A small model that answers yes/no questions on an image's attributes, trained from scratch: fusion encoder activation gelu.
Rows from block 3 of the fusion encoder of a small model that answers yes/no questions on an image's attributes, named by matrix and row number. Rows with one number within an expert belong to one neuron, the router's apart. Each number is 128 + 24 x the weight over its row's rms, rounded and kept within 0 to 255. All counts start at 0. Numbers have three digits each.
After each expert's rows are labels from the 100 texts, of 14976, where the router gives the expert most weight on average: "fires on" is the input token at the peak. Only what is clearly more common there than usual is listed. The data: aerial photos of the United States (SatlasPretrain). In brackets: how many of the 100, against the usual share in percent.
# router: router (fusion_encoder.blocks.3.mlp.router.weight, 8x128, trained with AdamW), inputs 64-127
# up: expert up (fusion_encoder.blocks.3.mlp.up, 8x128x128), inputs 64-127
# down: expert down (fusion_encoder.blocks.3.mlp.down, 8x128x128, transposed), outputs 64-127

# expert 5
router.5:128126142102119171096135126128089111115112117157138120170120109140120126140151165144076125107162099193176170115145139134132137130111107125135121138114120121139118156150123132093157131095125105
up.0:095141136126114145150120141131137107131139149091124140075182096133087141131100093088142137162146107133127135138145139119125153128075126104126165120156141134131161139179116154112162140121178130
down.0:143103119154111106148134149104106145139151105083138142146106124130087142159160104111099143144096151126159142100114128124146112134152138091155129109107140119101112090118111122132094094106140139
up.1:097102089195101106102117119117126105119119123098110123080144143096094129147109076165123129132119137141108135146134105100116142132165131065113165128141139145080113164117137157141102112097127146
down.1:112128106117100122152120114141137095133142135097157121118142142121120123106110143152136112154169107141142170076162113105127119133085140142164124127116110121150137119163104137106164081128098149
up.2:095146083163139161136096143098147139128108124122093107151125124116170141140098104116140121114148130136081130126145086147098157149102110127122119147158142142150165165140152121083161130132083061
down.2:097124102115122130133099099144121148123130148143109117089130156131172118141182140112131131157177162078135129116105107144098091139126175132133110088100127137162095146075119153069123130113142087
up.3:095132159095154146129140152105115109156091178156122142114168121092094121111151163156128154114141135125101114119117101179109110105125117088095133136113123163120129121181111096108166157155145150
down.3:134099105072150084098150115131156158156146096115122119057119127098096104107102162133133129172130089170106125169105106131134151120117152130113125127129137127087143077123160117137121103159148114
up.4:134141164137128139131147120091139132143128149139128092097113135115141166165129124159144185142155149120137122113169139123112193073104100115109115130124117136089190126140140125124119170131152162
down.4:147089133150124112161139111172136114109143151102072123169125118140133124135107145092123117116161128139109140151126146117142109139167118186141104108152119141177150133122122103093155101129141106
up.5:142107135088104124132141129086127083130127049139146125119134119156158121115103106153135100138112145159151080185132118108113175098116124142114160113124136100166132125133091122133112125142152121
down.5:097114144169103119098148141149128148123140126112148127108110139120125071136159118132136132137134111073151126137151175104119128138118104150137137119182159131067150145062093133126170138099084140
up.6:124152125135083050119102137129109153134129152103118157131140127157155102154142108111157127110120158080151117118065126143136137160085149104123125123147131133103138105166133125163152127122155155
down.6:112093171084160196164151129100147138120116120138170167105108143106125117111164137106128125127104081169121128162102093103131111117157160157100111123158140145150147130114140123136134148130128122
up.7:116116142136132130100121139131149133106149134104153133095164124129148128138171113150116123173104102133154131091115155115128149122101126099135101190138140089145112149132140150110110145087134131
down.7:134135091105089108146098142138153111097088144112146162123132130103108126140142167147111083193133114072112161124139078119139136160109115158146152126094158133113145151120133116123147111116083112
up.8:103118144104118117140142140165133160085182122127127120092119103102134125130122122150119110151141145136141115123125157133122097085114112120128096148160110130136135126125102092122140140146083086
down.8:127151084116142074081157138149073076141126138110120120147150150135150098164133139116139144128163135149108155146094133118109159115112105130124129160137101119132153107138138162138159156123136125
up.9:123104121110131094152169076151107122123089122101138071132153133108089139105162094130124129150125114146152160130089152116124101099141142108118121112129129120094100138114131134125107111083130103
down.9:134139096138115122156141104123119144141091122118166114154154130104101130088122112098130144120152143125149196100124167068124184185059145137137159138117147125114200158118098113143095151134103138
up.10:160125130109144156129116116107107101128112168090096148146143127129121126137095131133135138123131110096153176163134152108099124112159148143107108098140110136136129129128175124129165081163138187
down.10:106080118093087143130083123172151172123142097170144113094094135115144126146142123117117117129133102132145108099148117145147145117141128142140113118107118156187138175097144105116116132164110101
fires on: "park" (52 vs 12.5)

# expert 0
router.0:166137121112100127138084130116130139166110151129092151164131148150096095153143135117115166128126087159126135115150136123128142148109100103130131129132143132099134165100139157133115129132082157
up.0:140143149101138078096121107132148137141124153087113137094150132128146128140150129108128139137134114171156157139121140152155134077097125132163121098101098105134131115122156175113140093134173136
down.0:120100078081110113100103087098153145134122155121126120101130168099126110116144101131129112134154107087113129134110181110143105134108151122173152177142145141070137129136159125128117166135083153
up.1:139108147100140182143141134082134154136156118112141151151137145137131133120192151124131116124123161109159110080133145095101125111170139134145108096126062142149122122105168150142073108118136116
down.1:128116118131130144150134133125129128109085138118143121105082121123129110103084162156132130138118141133132099149112105109167158164125160131167116131071168114137133144084126089105125150129165145
up.2:085160111107118087151125159097170131148156154138113155122131109119141133127115089116093138125090129152151131131118145140133114122122125122118123172138142116108117132102165174105119162117155150
down.2:135111109101162113131134133131176164107116107097127117082099105136108119165170143110118083138152127147092102101125109138121138145160150143093164114130126106128114128131107140121122098143090185
up.3:133138104144137084107144152140102139158100129128111077110144149097118118110116128169156068139114097105134115116150129110111146123103151154111060114141123115116139121160152151161132124109187146
down.3:095123138131145138142162130136153128089128127104072161089128115146136122096155146106110149131119131132137161182102158135142105140167147104067171121117156102134170122120125110131130138119128128
up.4:106163118118174143115157161117114164150129143166075121132116108144121143163124100101146138129158132129108106159131098149130133141117137117142114145095143133120126102143129119154120107133074138
down.4:129140110099138161105089132146150123122128130155139146164077147108111140121130141169121146151121083125185108121124155145099095110134117129098093098169109095087116114139153148154137148152104092
up.5:119133156123107155126095137105137160133127093141117158133117149127130172150129121110146137164130141085174120123092142130121120128139068110147126118141136122141098131080114125159141122126090118
down.5:134099068161100091152083111136132129152153144114135117101115113092152130105117139116113148132142168121132111159146152096162165126123120114163094094132143127189106133119135172119093123144096098
up.6:116150096109176144138117132130075156145142098124128136110120113104116127176144150157099136165175118094158127137094103130160119088103127140106178111124089105122102121126087127100161083126107109
down.6:122109105100149086127117127115119122118091148151157130160109154121122160108142154078081130151119137157095124129187130111151155125116141178141080148139099127114103152134119136076140156124118108
up.7:134097112096160125096129108081134121185169131106126124190121135188147103154110117130133129118125120140136112097177155170135151138134124135153175095106115109158106137158133128132157122175129100
down.7:162094114106164115133115107135131091145074136135100165152112179103135139125142093117095159139106145174175108165121124114131119113090168095170118144125149124124115095100135125098059111149121084
up.8:112093129127109170094147134133133123142172136130166143117115103154096114128124177126131140157136132117151149142150132140102151118125119132130124059167133137110159126139184109168130129109121146
down.8:144107123124115123141102183116108104149146122107117124142119162101136112105165114165136144178082141121168130145130157177177124114170118111147128189118092143136134125104105144089114152125125110
up.9:144123135109133136113084151108153110140155065098136136112140119108135129103106133130103155125095116119133106161125132133079146141141150126136143133140134125118140133125182152093160115146129152
down.9:120097147153120119108171107153160113149124113145116136155153117131104129118125194113176152112110095125148128113145135146138120095113136117123127083114077137102103137130156104152108104186143116
up.10:121111163121129093125091130181126119109122133146143113107128128101111165065183129131131163132106136103086129155126139126107125103109123068152120120111159189121109143119148154147145148139168139
down.10:110153126126121100136107083130134105130130090109139137147122169150101144104106145129177119149132116130166146135169135156130106141131171168100117066137129194127135134114135136134125109082090127
fires on: "building" (99 vs 24.6)

# expert 2
router.2:137155123097129195114110158145121115091135119169154128149133129183134118139137143115087112111199117188146124113169101114138088133136131134132115119141110120152099157139132110094152099150113095
up.0:104127097136156154096106156151091093086159149161137121120164129122140125139100094163102138109183140178140138123150139114121120118106146137171145158099117124155106175129170114112136126178138087
down.0:126113096137136110119132132115097119072127112142126100144065109145104146114144119087150104160149136113100086125152108147107129122117142157108123103136124116123141173161141115133113133101120128
up.1:106117126150166080136099129108151143141118117130065142111111127082140130141124092110170130128154111104159067099120122133104156071160113114115124155122132124101166122117089096124154130100108131
down.1:111075113113164123160082122150100137121156135118141121123128150138166131171136142133102119156128126099123128137155140134183128153093138149099108105174130118146111143147125109148146138121154079
up.2:132154125190142120129153131156158120117103088104155070114121119105123137156181116123156129097113099106117112075123117098179110141109094134100144165149148126138129095130105152141131135115169135
down.2:102153145101132163111113139120120126156118164145116128132176109114077131141132157141102172163126183107163143111109118124137154116133100131108133099136133141141139140097148113117120116104152161
up.3:131151110155138142139107149101122131138147089065118147092159131121115107144152113133160168124119131157153124081106191140170152129113137176143113109172115121057146094114139115133119131093168157
down.3:126105125083113100109155099157144128131096148152103116180115129106107123141173167120110136118130117114112136114114115134127117137117129143121135090097141122148112118150152134150116136160096129
up.4:122116130085133095100090150115098143050109135103127123141156160115140125107155113122116149149109153125138141130113123119158111149100152136149126098114144113143181185107134149085165149109141140
down.4:116130108173123125134091135141147129140128121157090113141081149115112116130139119152163132138126144079115102119060158172134104125132129134155154130145120127122139154108118134139113125069136107
up.5:129158109171101133155099146102127127099153110075131106139141143102161082149181101133127082124124145090138116094107109141145123178136162166130120141167138140118143168115129141134128102107127135
down.5:099141072123119125115129101144146157104135162131088142118141111106091124137184125147104116194165101128124135080120141132151116126128087093156154153104136111154147127114116148097106142124130123
up.6:153135079129160095155131106152166158150136143126148129121119108153113095141168140166129072128160095120193110158125157144122123112122084140127140117131129122096097127152138130135094076083091119
down.6:112110133127115103135163125166129150104104156102103107123128124122159118138162123138082165114110113161121174059155125129141158127149152105142100150133129085141158163111139120120157151151113145
up.7:166089130119126135138124112142132079140112090100131168127119142150159125137144142142155108139099132129124143143098100126133105098079117121122089073108166079145089139146146154097142086160146153
down.7:162100148121150136074137145160091153078124129110149148141133111146119085154127113068154125117138151118109144162148130113145137123157106107103120112115096156138125119147142136135118148106183140
up.8:087111090123132179097120116152142139177147102110112109130071118130114118112103116135120121145126090152129134104157126140119122138121119124175110183142171134139125160109112166153145119137108120
down.8:148077139128171127109129174107107093096158117122173129086168117146122126147127119171118130151147162176114135126101104136069160112082121085155139138097125153172134132114140144094155133154134107
up.9:129124137146115116122133099146126142107150124175109125085129112134102130086128140122122078130134066128129115113146136126143137086122077162110050162129126136151130118160105108149129165080149129
down.9:130160129129114098108088168142143117119128145119129181143187114119126137166167117143113119154175139122110104148105101127107131158138144165146174156134123132125170106140115124141124096093132128
up.10:138119163147054095103125182149153108127119169109133123146113122150081142099154116129136157162101100110135144129143115105113139106097098140133124117178104146085156122154098123094130125148132143
down.10:143106143108099108120146116144147131104185077161140182103146118101141108169155152141119131115128162146129184143109116166133091092101133111138128130129136139152149118110152134178135079113149141
fires on: "park" (38 vs 12.5); "river" (23 vs 7.1); "railway" (18 vs 7.4)

# expert 7
router.7:092133090146114123143158119155180138120117117135114117105144124141137147131083125120115104124136146108098104067104149150108120128112099142092110146135140096125107150131109180118175137113137092
up.0:138139143114138129120125175160125132156110162106127115148144105107123114162171130146131140116147186107132120128147116130158149181173123132137109128110095103143130091084120110120158099122113129
down.0:138136174153147090130131117084128164132078167141113127145122129113113130150104137150131126107144101102163107138122128123106115118129099110097094103155143134112131181148095112116144145136100124
up.1:128155138157122101139121121127142135107163116110170120128124144155114135107109118134111138126091118148118104144119145124147121124157125178117148094124118080139138141125175097120117154106153093
down.1:111143125155135106151170130123114097115130117100179149074151142134104103107129100137151154141152119096171091138123150134139147166158108138139096120094150120092121148106124119102129132118129088
up.2:165171133138083097133105116111101084132151127103129166108094138114120110117089141119178160108134094155138140118182144126138142161117120147148118116117095149110120158135119122112137183107064103
down.2:101111122163127145120150120095097117118128142118138149106133124182140167124155078072071122134132155142140157091118151138121116094129111156127119133122103140101148113119119140176151133150104140
up.3:129135088108115079110160153126109131157131153141108140084116154145113141127059138145158120130108127091121120147160144129119118130138152124087151100083110138173149125126133131163154145143137093
down.3:154151107134086137080169104138097095133156121121122124143149117130138168090082121145141147125135127114157111168106125155110135138164136154117130107154141088130139103119117123177121130084145121
up.4:073162114098148188101164137105146111116109150141124104127124140166160111089092106132117163138117105099164108105104081175134095108166140124098135140130124109103068143135132129097132125143126086
down.4:123140143172156162095127151130138180142147193119153131128126146126101152145170154117156118116117123157096094163141141135131183106098112115146098086108137118148088113129122112125131144145132133
up.5:174132135145155137169108116159168135096166111098126129152091119111159119157102148112152104131115145147127193148093091143113147121132120147088137136122130151151145120116140115150121149100089124
down.5:142115121111113167136118094129160167139131161074139148113130163170147142151118085119111100150146122131113114114083083148141160133137116140105119132126099152116127163091080125150128152123096162
up.6:171133151149120127167126140142134108139144113098129101121134115129168156155122129137130163123165117095118109135139099101164123101153128143136088097127118117152133134083177144132119156144161139
down.6:113141080103113127120172159127107145143109160113110104146144129111081156163165075130147114110108128150113148156195146131136134090124101157092149141122153144145121157100145143119172073105121141
up.7:066131128122127104124075121138159135137159140126111164123120146150153122121122173125159112109133137175119123144072186107116182133124119170115094132151110103101121128125138169119166113129070135
down.7:116139130116143119140116108142073124115121178107120153115103122115143118129120060172144135114152134123119119124152093123080129128134141149138129153090115110135126107142144172147124089115137152
up.8:090167140081138111070126135168155164122142120135101174134151105130159124138085114148139129088131151150133099102154178141111109134149101121137109166132152147135149124135142115132106140148120149
down.8:122125104117108111176123125111106123106095170087167132101095187115126113106147080134131077109155136097122107144122154113162131147100151164147102096094107139111124180124150131139131144152125122
up.9:159068102150130124133147099156131155099109130136132132146096143116128075097106164160104114110130136074113099143077135119103125116146091095088113121133152147126143104179145134126114123120124179
down.9:135166147138140151126159142145100136167128130098152121099123153129113131155078117123114148150176117162134112082159154099124097159080153102106154148122127116124116133147079143126102090158161128
up.10:147134123132100103139159100136111102156160122134120106092102091125101141125084132121114123154097136136156121118154152129103083143120150144166134176117090129097149130134152185149116221124115121
down.10:156139117082117097123094163127156108128129142126113096115142144118100134084113120135103181147122116124108113122087150140157150129114153123105177111107140095148145112129104178130110144099119123
fires on: "road" (87 vs 24.9)

# expert 3
router.3:125134151117112148101123115151138149113094088147138161122156131139150136098134120110116115118144126119151126120152116133124100083091159122144149098152178106155096156139172121111105113126119139
up.0:147159125161170101137147125111104170116145138153128124098092112149136133182149151134131108118119095125150147103143109129096105098138095142146116141106152135166141113186122100101119129146138127
down.0:102110156109102080109097126148131122108146127111162148154139153139121097120123139151148133141164125152130133119106118139125143115133156153088123131149110119132134132143152151059188152100175116
up.1:141110158120104074152134139106121122147127136148150120096089124106093131140093094146127122126121144133125147118100148125147115111106118087121130091107165147086147131099107136115102158152081140
down.1:156134121100162175101151115126077130102159116124111105134101100137143157102128102106141113159096129162112109125151114169130149136086122159124124131125184112152093120140101101105115128144129163
up.2:059102110103094135140112129149159157158134134142118120121086136110104179116105137088121142142111140168093115087118159150147157117147111111184120154093147142153156143115164119098109118125136086
down.2:179163099150147153151114140137111089107140123136140139107133096129130134164141129085157127102127141118177172090096115127143126146130127162099156086130130120125132141079118108140097140116098135
up.3:098126077137156133092128133129087138074155167106133128107122106137155160150124106127114137118136145129106117115146106124154128166077126159122176108112131098156097168152177098100118142138154126
down.3:131124129122124124143084155115112140105139097142111146114117118122136124180078119122143128191150108113137113139133125102128136163152142159133081137140125124151144163133162102080138133135139117
up.4:084115103154102122135145120139121119145150123115145107095147126164116131116104110154150147145113098109146170136117120116123127136174145133142125105132107121137109092130150114119118122173175149
down.4:140106134116137071158156127137114139119143148157102112092129142091126113155155101123133165091151185139093117116129102096134126134130058120119120149116123153129111121086140142081110138088103147
up.5:130141182103104139104154121120095128147141150129112177154122127097100124119110076107132175115185132108114161134138134140126110141146108135131147135102121171143151115139154106116138109137158141
down.5:157120127136117121113136167100121147108119139130137150140144142108168139177153094129095098123132119131143098142113152101080111121136123173096087119169119117099138135156077138120133141151120138
up.6:139132164100136115113157084125111131149116155105110153166141143142092105188174118144094153129131129158121146104156134115141097111128150174058096139141098155087156112093123130123104118094143113
down.6:120143127133128141139147121122166130081105148129132109110145103108144147105147162133149125114142152150139104139125140144123114111136092100087149155135186127119086124112117137158087111144145139
up.7:116136136089114138088121155074177118102097126115128150161128133136095170167121147139108095157080148162134063116142146134090146136109148110129092094090112107158156110155106130114108089125136127
down.7:150104120197143148098119136151077140123152141115099130100171098112116104119151162125142157110153120149133161142112118167135104088114141118105157135196165130091116097118148129143129161101167107
up.8:094095152159117111122113093137132127102125130169138081131147115151151096184174109146117174141168138135120126131136166144123111100086161091147148120155126121155132173121082156145102188076090125
down.8:121129150094115145111165128079163098141098120152172113120144116121121134037134122119118122093113117110115117135125120142140136105161142128110108110133166110093123140114167121127143127111099116
up.9:117120123101096127095148116137114146096133160143128128180143140107130121146148121107122138147119092125181090170143112117154154076140140093163133117125112143152144150093141115118151115158116108
down.9:080103106138121156173084157094150113161115104118123093125120119125126127185152155112133147140111090084111133126122131064112139126092114164129146129151122153124137134156129122151137152097090161
up.10:151114091171126147091112140169120151108151144113138101141115140091133143087153129126140162164106166108152114115133095161152078102142103156086128100131128125097093116150138099127132138129158119
down.10:155114079160130194141121154110093154153150146141143118117120141117111133107141110115142096168120122137129154112150157144134095152137196109080138138138135093106150113136115134134119162117132168
fires on: "road" (100 vs 24.9)

# expert 6
router.6:135114140085153158085128133141139108107111109133131142146118157182111111135118126139073112103187103158162149134155119120102118162118132146122128125118147127152125137133143138096133082108100094
up.0:134135114124128086144139155120132088140089091114160102148128152142149129092164160126116092125111140150109106155112131095138152143156168154129142100137142112100103124137169109138118127113147133
down.0:125108104163116141120172123140110118147100120107150068124100151131142159095096123084165148141102147137134127108167170103180149119104141159137117134136149139112145141122114094156073095114095132
up.1:075178119116111153106103106078136109130164132179149173145152146166096123138134099145101140121134144154163101146147147140139173126139133160130117146158105105160112155136138088113112114130122115
down.1:135127123169146105138129125151178138087094161145139162073124134148156110133121123102142146151125106127130078120119099115095088169155150186103143163129142134142088096158120118089098101099141092
up.2:097139136114134150108139123164121121161110104194124134097132135130139099060131121099127125130141117139088098140128112159153147146138127119127091144110147159111134123144113108118097163116131120
down.2:151118156136181118114129162136149125101126135099163109159123107133094176156173084124100132108114126126139152085123136120137125123109156167139163117160138090124111120134130145098145134154121128
up.3:113112156136115115121117135134112170118151117133113154142150138132167120143109137124136086112116126091136172130157125137122166148076133142104145127127143115144143163135078096129098163157128103
down.3:171124098138138143148159140152141145144111125113152114078120129118119149131101101125137143148148148154157106091054117108148119133205120141110109123129149132150130097108142133103132100104119077
up.4:100170129149122076162128120095136130142124152144116122144142144149162156103158144139162106151146113135091136097139120131134091114186143105118099066159050122132102146102187152105120100115150151
down.4:121112119154093116162136099127137145134130132152140099161146160124137078116161105130119096146117115125146123132119090147122149152109100161121142170129173118130141094150114124160124140125152090
up.5:152115095110105169105134107123150135124113093138145137102127157124108129109169116112106066142126125155095110119109106141143127119142094149121104139103119122100138072140115143114114136156092184
down.5:128138113160123154143148128164142161121140158128150146128105111090111158132165129093091172123159141147097122163095172110093104135110112122137113146109118119120133144094161098123102119163149153
up.6:103162104116143119122136064164118134105115157102112158105130158157079143138119137118144144134111126130123146128129133120134136078137073115110135093106150138097147098146171131147138114106171116
down.6:110169197135132115124098170083131127124156128146112125153099131139115105129125136061144099128158152159128119140117119113137115115095144112145105151131087142138140113144090069091113147148095108
up.7:138141164126132095130085081127143159064130122111117109118158130165137129146142122146127140164146137140165113108125113096133083167099105147137118133140129118166108140131080149114153114157106088
down.7:106148109104139094131147108159164155143165140137095171167145119092128151126133132139130119126124133086118153155123114125132159134171152121101124109131121129108127145086105099095106119083134119
up.8:169177116128120125107121103107165117071153124126140110120125121130155106131146156132139122154159133160162145121134113151126111150111131108120102135108126131150185123087098165123150127129125085
down.8:126118157113135115100134133150098143122135137176131162144149114115140126110132173157081098206165105110144103135081138092107180116134119110128117141153152111128098136104108146088149177144131154
up.9:166089122121138149121090168119102085142144118111115113157139121167154111120156159155131176144117155152155152172146122149133135106144127126115117097089095133132110167112087192130130140153110164
down.9:098111112166097166145152133145113122100141141096161140089104122073121104160116123111096101170108128092115141134172169141132136103136130101124118168159125159129127152147135118113129136096144132
up.10:143200139136118171103097096099133084133135133132148085118126120135114123133139119119176140089159147126122139132127122129146144153146117145141109124116132122152125136123112128189103098125103090
down.10:113094134117128172133140166138119124128142128132126148128118142105149102117108149161105113162143142108143121104106141117086121092118122156130127134143154162101116120078141093114135146160168128
fires on: "railway" (37 vs 7.4); "river" (18 vs 7.1)

# expert 1
router.1:147100158115153069129135133121130123105154146109095128079123117083137136119157117133159134147121129097083131163111123118106108115145150125130174104155120129104140067121110108168115120155176160
up.0:078106140092137167125122118152132132114112116091166105134101136134133159094105164098144154118133140097152143124134165157118156138133143144151122074134135125091121145097132117113167173175103152
down.0:181102169107146143126145158118155140132092184141120098129128088135140111123115134125107122156115142138113130129144146099127117161123116136090115128088078115099111131109128132104099105149132123
up.1:130123140144127160137133153101082129095107116094130124152108122137163113105167116110119117108148148113129148155134131141114145141137134118096172141156130109113094177134076165129147121138150094
down.1:118127126094183111151151121178122135153097148139151111116161144123113125139136110110118140095123180123114140154096167084185148126174112122146090136089148135108163116128147121151128156085150090
up.2:112149145129099109102134127092120077141124184146127086121136083110125151148140111131124100180120164158137116113122160101165125170100119114115153142132155075139132098131169104109138130138137127
down.2:136141090102149113156122086136120111134134117159129126145130155129123157136079150130144120107111145105101104134162069111139131121093142133126129132114138160118111154139143149114124123111130084
up.3:101112115114110170149161086120130137137120124156132143163128132110154115131173121119135109100102126092121144144126146114141140127122130124111110126156111154130068168107105091128131144103145141
down.3:109143107170122153163095141123110112141112116107134125152088145098158141127135114111109159113170124141163165147131136160178129104122120128156156164127099125090132087116167144127120098083122137
up.4:193150112099180128120163145130125133109099098104165179101055105128150131158089107114107124139156103102138081114137125126159127109104101128168172169121125150150119156129119106128145114133113123
down.4:111102137136170141177106151122139102140162102097121106133127085133127084145168149122107118161081124147141163131169124104113130141154168174108147129128134148116099071115143123145065138108164146
up.5:132149144108088121125120113120124119167131104155116162133107178136126137135141162172119135135142125143137113168095095140148182130118120122129105116115110151148134167074140178136134147099110153
down.5:136148124096137113113130114129151155149155126084132111123134106174162117087122113100119156116096140116188190102166165093107119115148159079112158183149098112150121137142160120170128129150160129
up.6:127139139114103108194084113135094066129090104198129138119129130130113137148082157098141100144104130098131139085144127100126105133107128156142138111140091130116086156096146115110133117140139124
down.6:145143116158163106115119133090103131114144092146126120114143149184152134160124120113149169108141124129127134116119147130148158135130138160121143135142110116147096173123090134104126120133151120
up.7:134098131149089103106107106119168136149133141132140131094166135128148128129204123168125103125113109122130105153156121186139175102135171140151127123124150137109138131130131082135110127089114151
down.7:103109132150110109129096134116173130137140141146144139126106136135141135139128105109116133164086131152126071140145116098152098112132126201130147107112117117178084171170127134126124109112123132
up.8:142111126126158114069100155095167139102147125164109094117146102152158181106160133124150086103115114079146129137169127138098118110128155126101124125112116118166121101163159140132138161168131141
down.8:120151124153104125161155115107081139147109186109146153137097093101114145082100090165109083126184123166109141145145142147110093118122138162161130093114128081141108110148135118094152126138146123
up.9:103094138106123196129122112131130123125148098170115124160125106099106117150116155149123123095089141145129163135118123070116158151135131075132118137137154105105120163101129172119136130125136183
down.9:142125153105161160125119145117117107125089106133167088142135096107108152111126130125143122163138120145105144138164117138149178112133120108135113138132155121120098105141125123107117108129077063
up.10:140127162183130105106152140140130101132107156099135101171136126139126176112170073132155127153145106106123168171167085130154138135131144135118168098134129135120092144086080100139165165119107139
down.10:117121158158148126109138113170138108129189104137134145085131145101129166147113098124092127137139162132186098108125113114131141102137094120154131131164130153151099108151159155161119152124167146
fires on: "crop field" (37 vs 17.7); "railway" (27 vs 7.4); "parking lot" (13 vs 5.9)

# expert 4
router.4:113119103092148180076139137113120092089126118154133135133118072104109096147098153128105118115136134153136159133151121162120112168131092114102126148090108143176097129168115134070155125176127117
up.0:114114179126152184110120102108143081137108130103129126104152119093115142102146124118123125138140108114128110124118153123123162085129194156092088122155157144132110137153131110146116146102116178
down.0:184116095168144126121147153128120106159173156108112142119112118141120137169091116130149080153117131171129130131161119180089134165137114117101115143089075136135109118109107111122155126148087120
up.1:137129130125133150131166148129118102130098147075105106098153115125121133123167108129134132120152136122146150127142117138112147154087121086138171174122149133158114146116125109138107132094175137
down.1:127121121169122151096129145122108139137110102115109125121133137118152149155092142192130103178149123124164162139142140123153155166122145118146091070150134160131151141153135143116086127155097142
up.2:133109124134153125120103143146122147101133143106114111073136134077115119154131153122158091122141181107161157124136143152115110128112147117106101135111131150136156157099088082107157127142163171
down.2:061160119135099121106109123107126111173121139132135115143163149147146127113076111202109124186094138146147140088129120147116150148137106116117105119104129152150128153151134133136161101111122146
up.3:133120127136141163124113142136138142162139077127162156129123132069098124127097118112134107128120113162136131136135109136126101119111155169155137147142107156141146154154117129135081157147109179
down.3:119148109139139144117141149097117115133074130075102108103130136112118144133105116126107110131122140115108138114213118150099112071103097121093101142138159156149136098130168139143085112140111120
up.4:166153146103120132112132124122086104102148181111161151127138127127118153139117147086120180148137147139088138125117153081106122109112171095180154119139102140108109112124137153084126112149098162
down.4:126083108110152140169097140154134154150157093161117115125108106130111120126119117106074170118122098175126126142133110121130123140100131120159100183135130128097132137134103064122119180107123123
up.5:136119198119142158107078158081121122151128126151129138146105134095120144121129182145156170128124145105123128139161112128165136131136137128097109090116111150087130134088125119109130150185132142
down.5:122120132095095158159153156148134156072074114125099068139142139121133147149127133136125091165122105123121117117157118145091095084136107126095132145116129112124142113103138077137133103115101135
up.6:128129148142168142156088134119121123170125119109101143116132144126136110156117149088137180131145139080133119129142168156181128116122123127144161142056091120106123103168117165104117129157149137
down.6:120122111081117112123128153138081117156071103137123150119134107159112138076174163140127102122137087125159129101119127094162146163142102121129143087148180098149121155080144153143118140109114164
up.7:099118130141145145142124113141116112146106148137124116156201114155113096096157083148141163167154132145139065074109143144124110103157161113134145142129110135133133182141105133156113136128147149
down.7:124158144169104131140150141170136127110143149081100090122081190148163158081113161127160089152112132099150120107135113096142123150151075137101144158194150134121156121126152126143147121151094128
up.8:140120089136145147104153135173089140160125168120151080125105165089089132127116145113119145107102118175138127088145097115164117138162129151096112167165145154115122151111109129136143147116109139
down.8:124153122132094144129154128136151146106140108120146112075139121128130113139147144124149080127169139096091117141163124124082139092097141115111122137160128159124113130113183128129141124157123128
up.9:173138123100086148116096145148120113139149132104142106154172140123125157151128185078138131085155136166160189130132119108163130140146128120119125072119101159154110121096147139144103153121130123
down.9:128118128151147122141128132104102120104150109113122127135105117118165121133098148113121133148124161090147162112148115122150114102173104130134088169150084133130115097117150101109123133141077111
up.10:115156109150114099146102132134146152147131067136147129114134119111112099126086101169139138136166135099108125129151133162162124085143131157142150111108136077147136110118073140149106154110105159
down.10:117129170068152128136111155104133097106155140104105120136141160149165129131117139140126152138105097147147139117129122079109145119113139128139156111097121179093144165124125140127177121158090083
fires on: "crop field" (88 vs 17.7)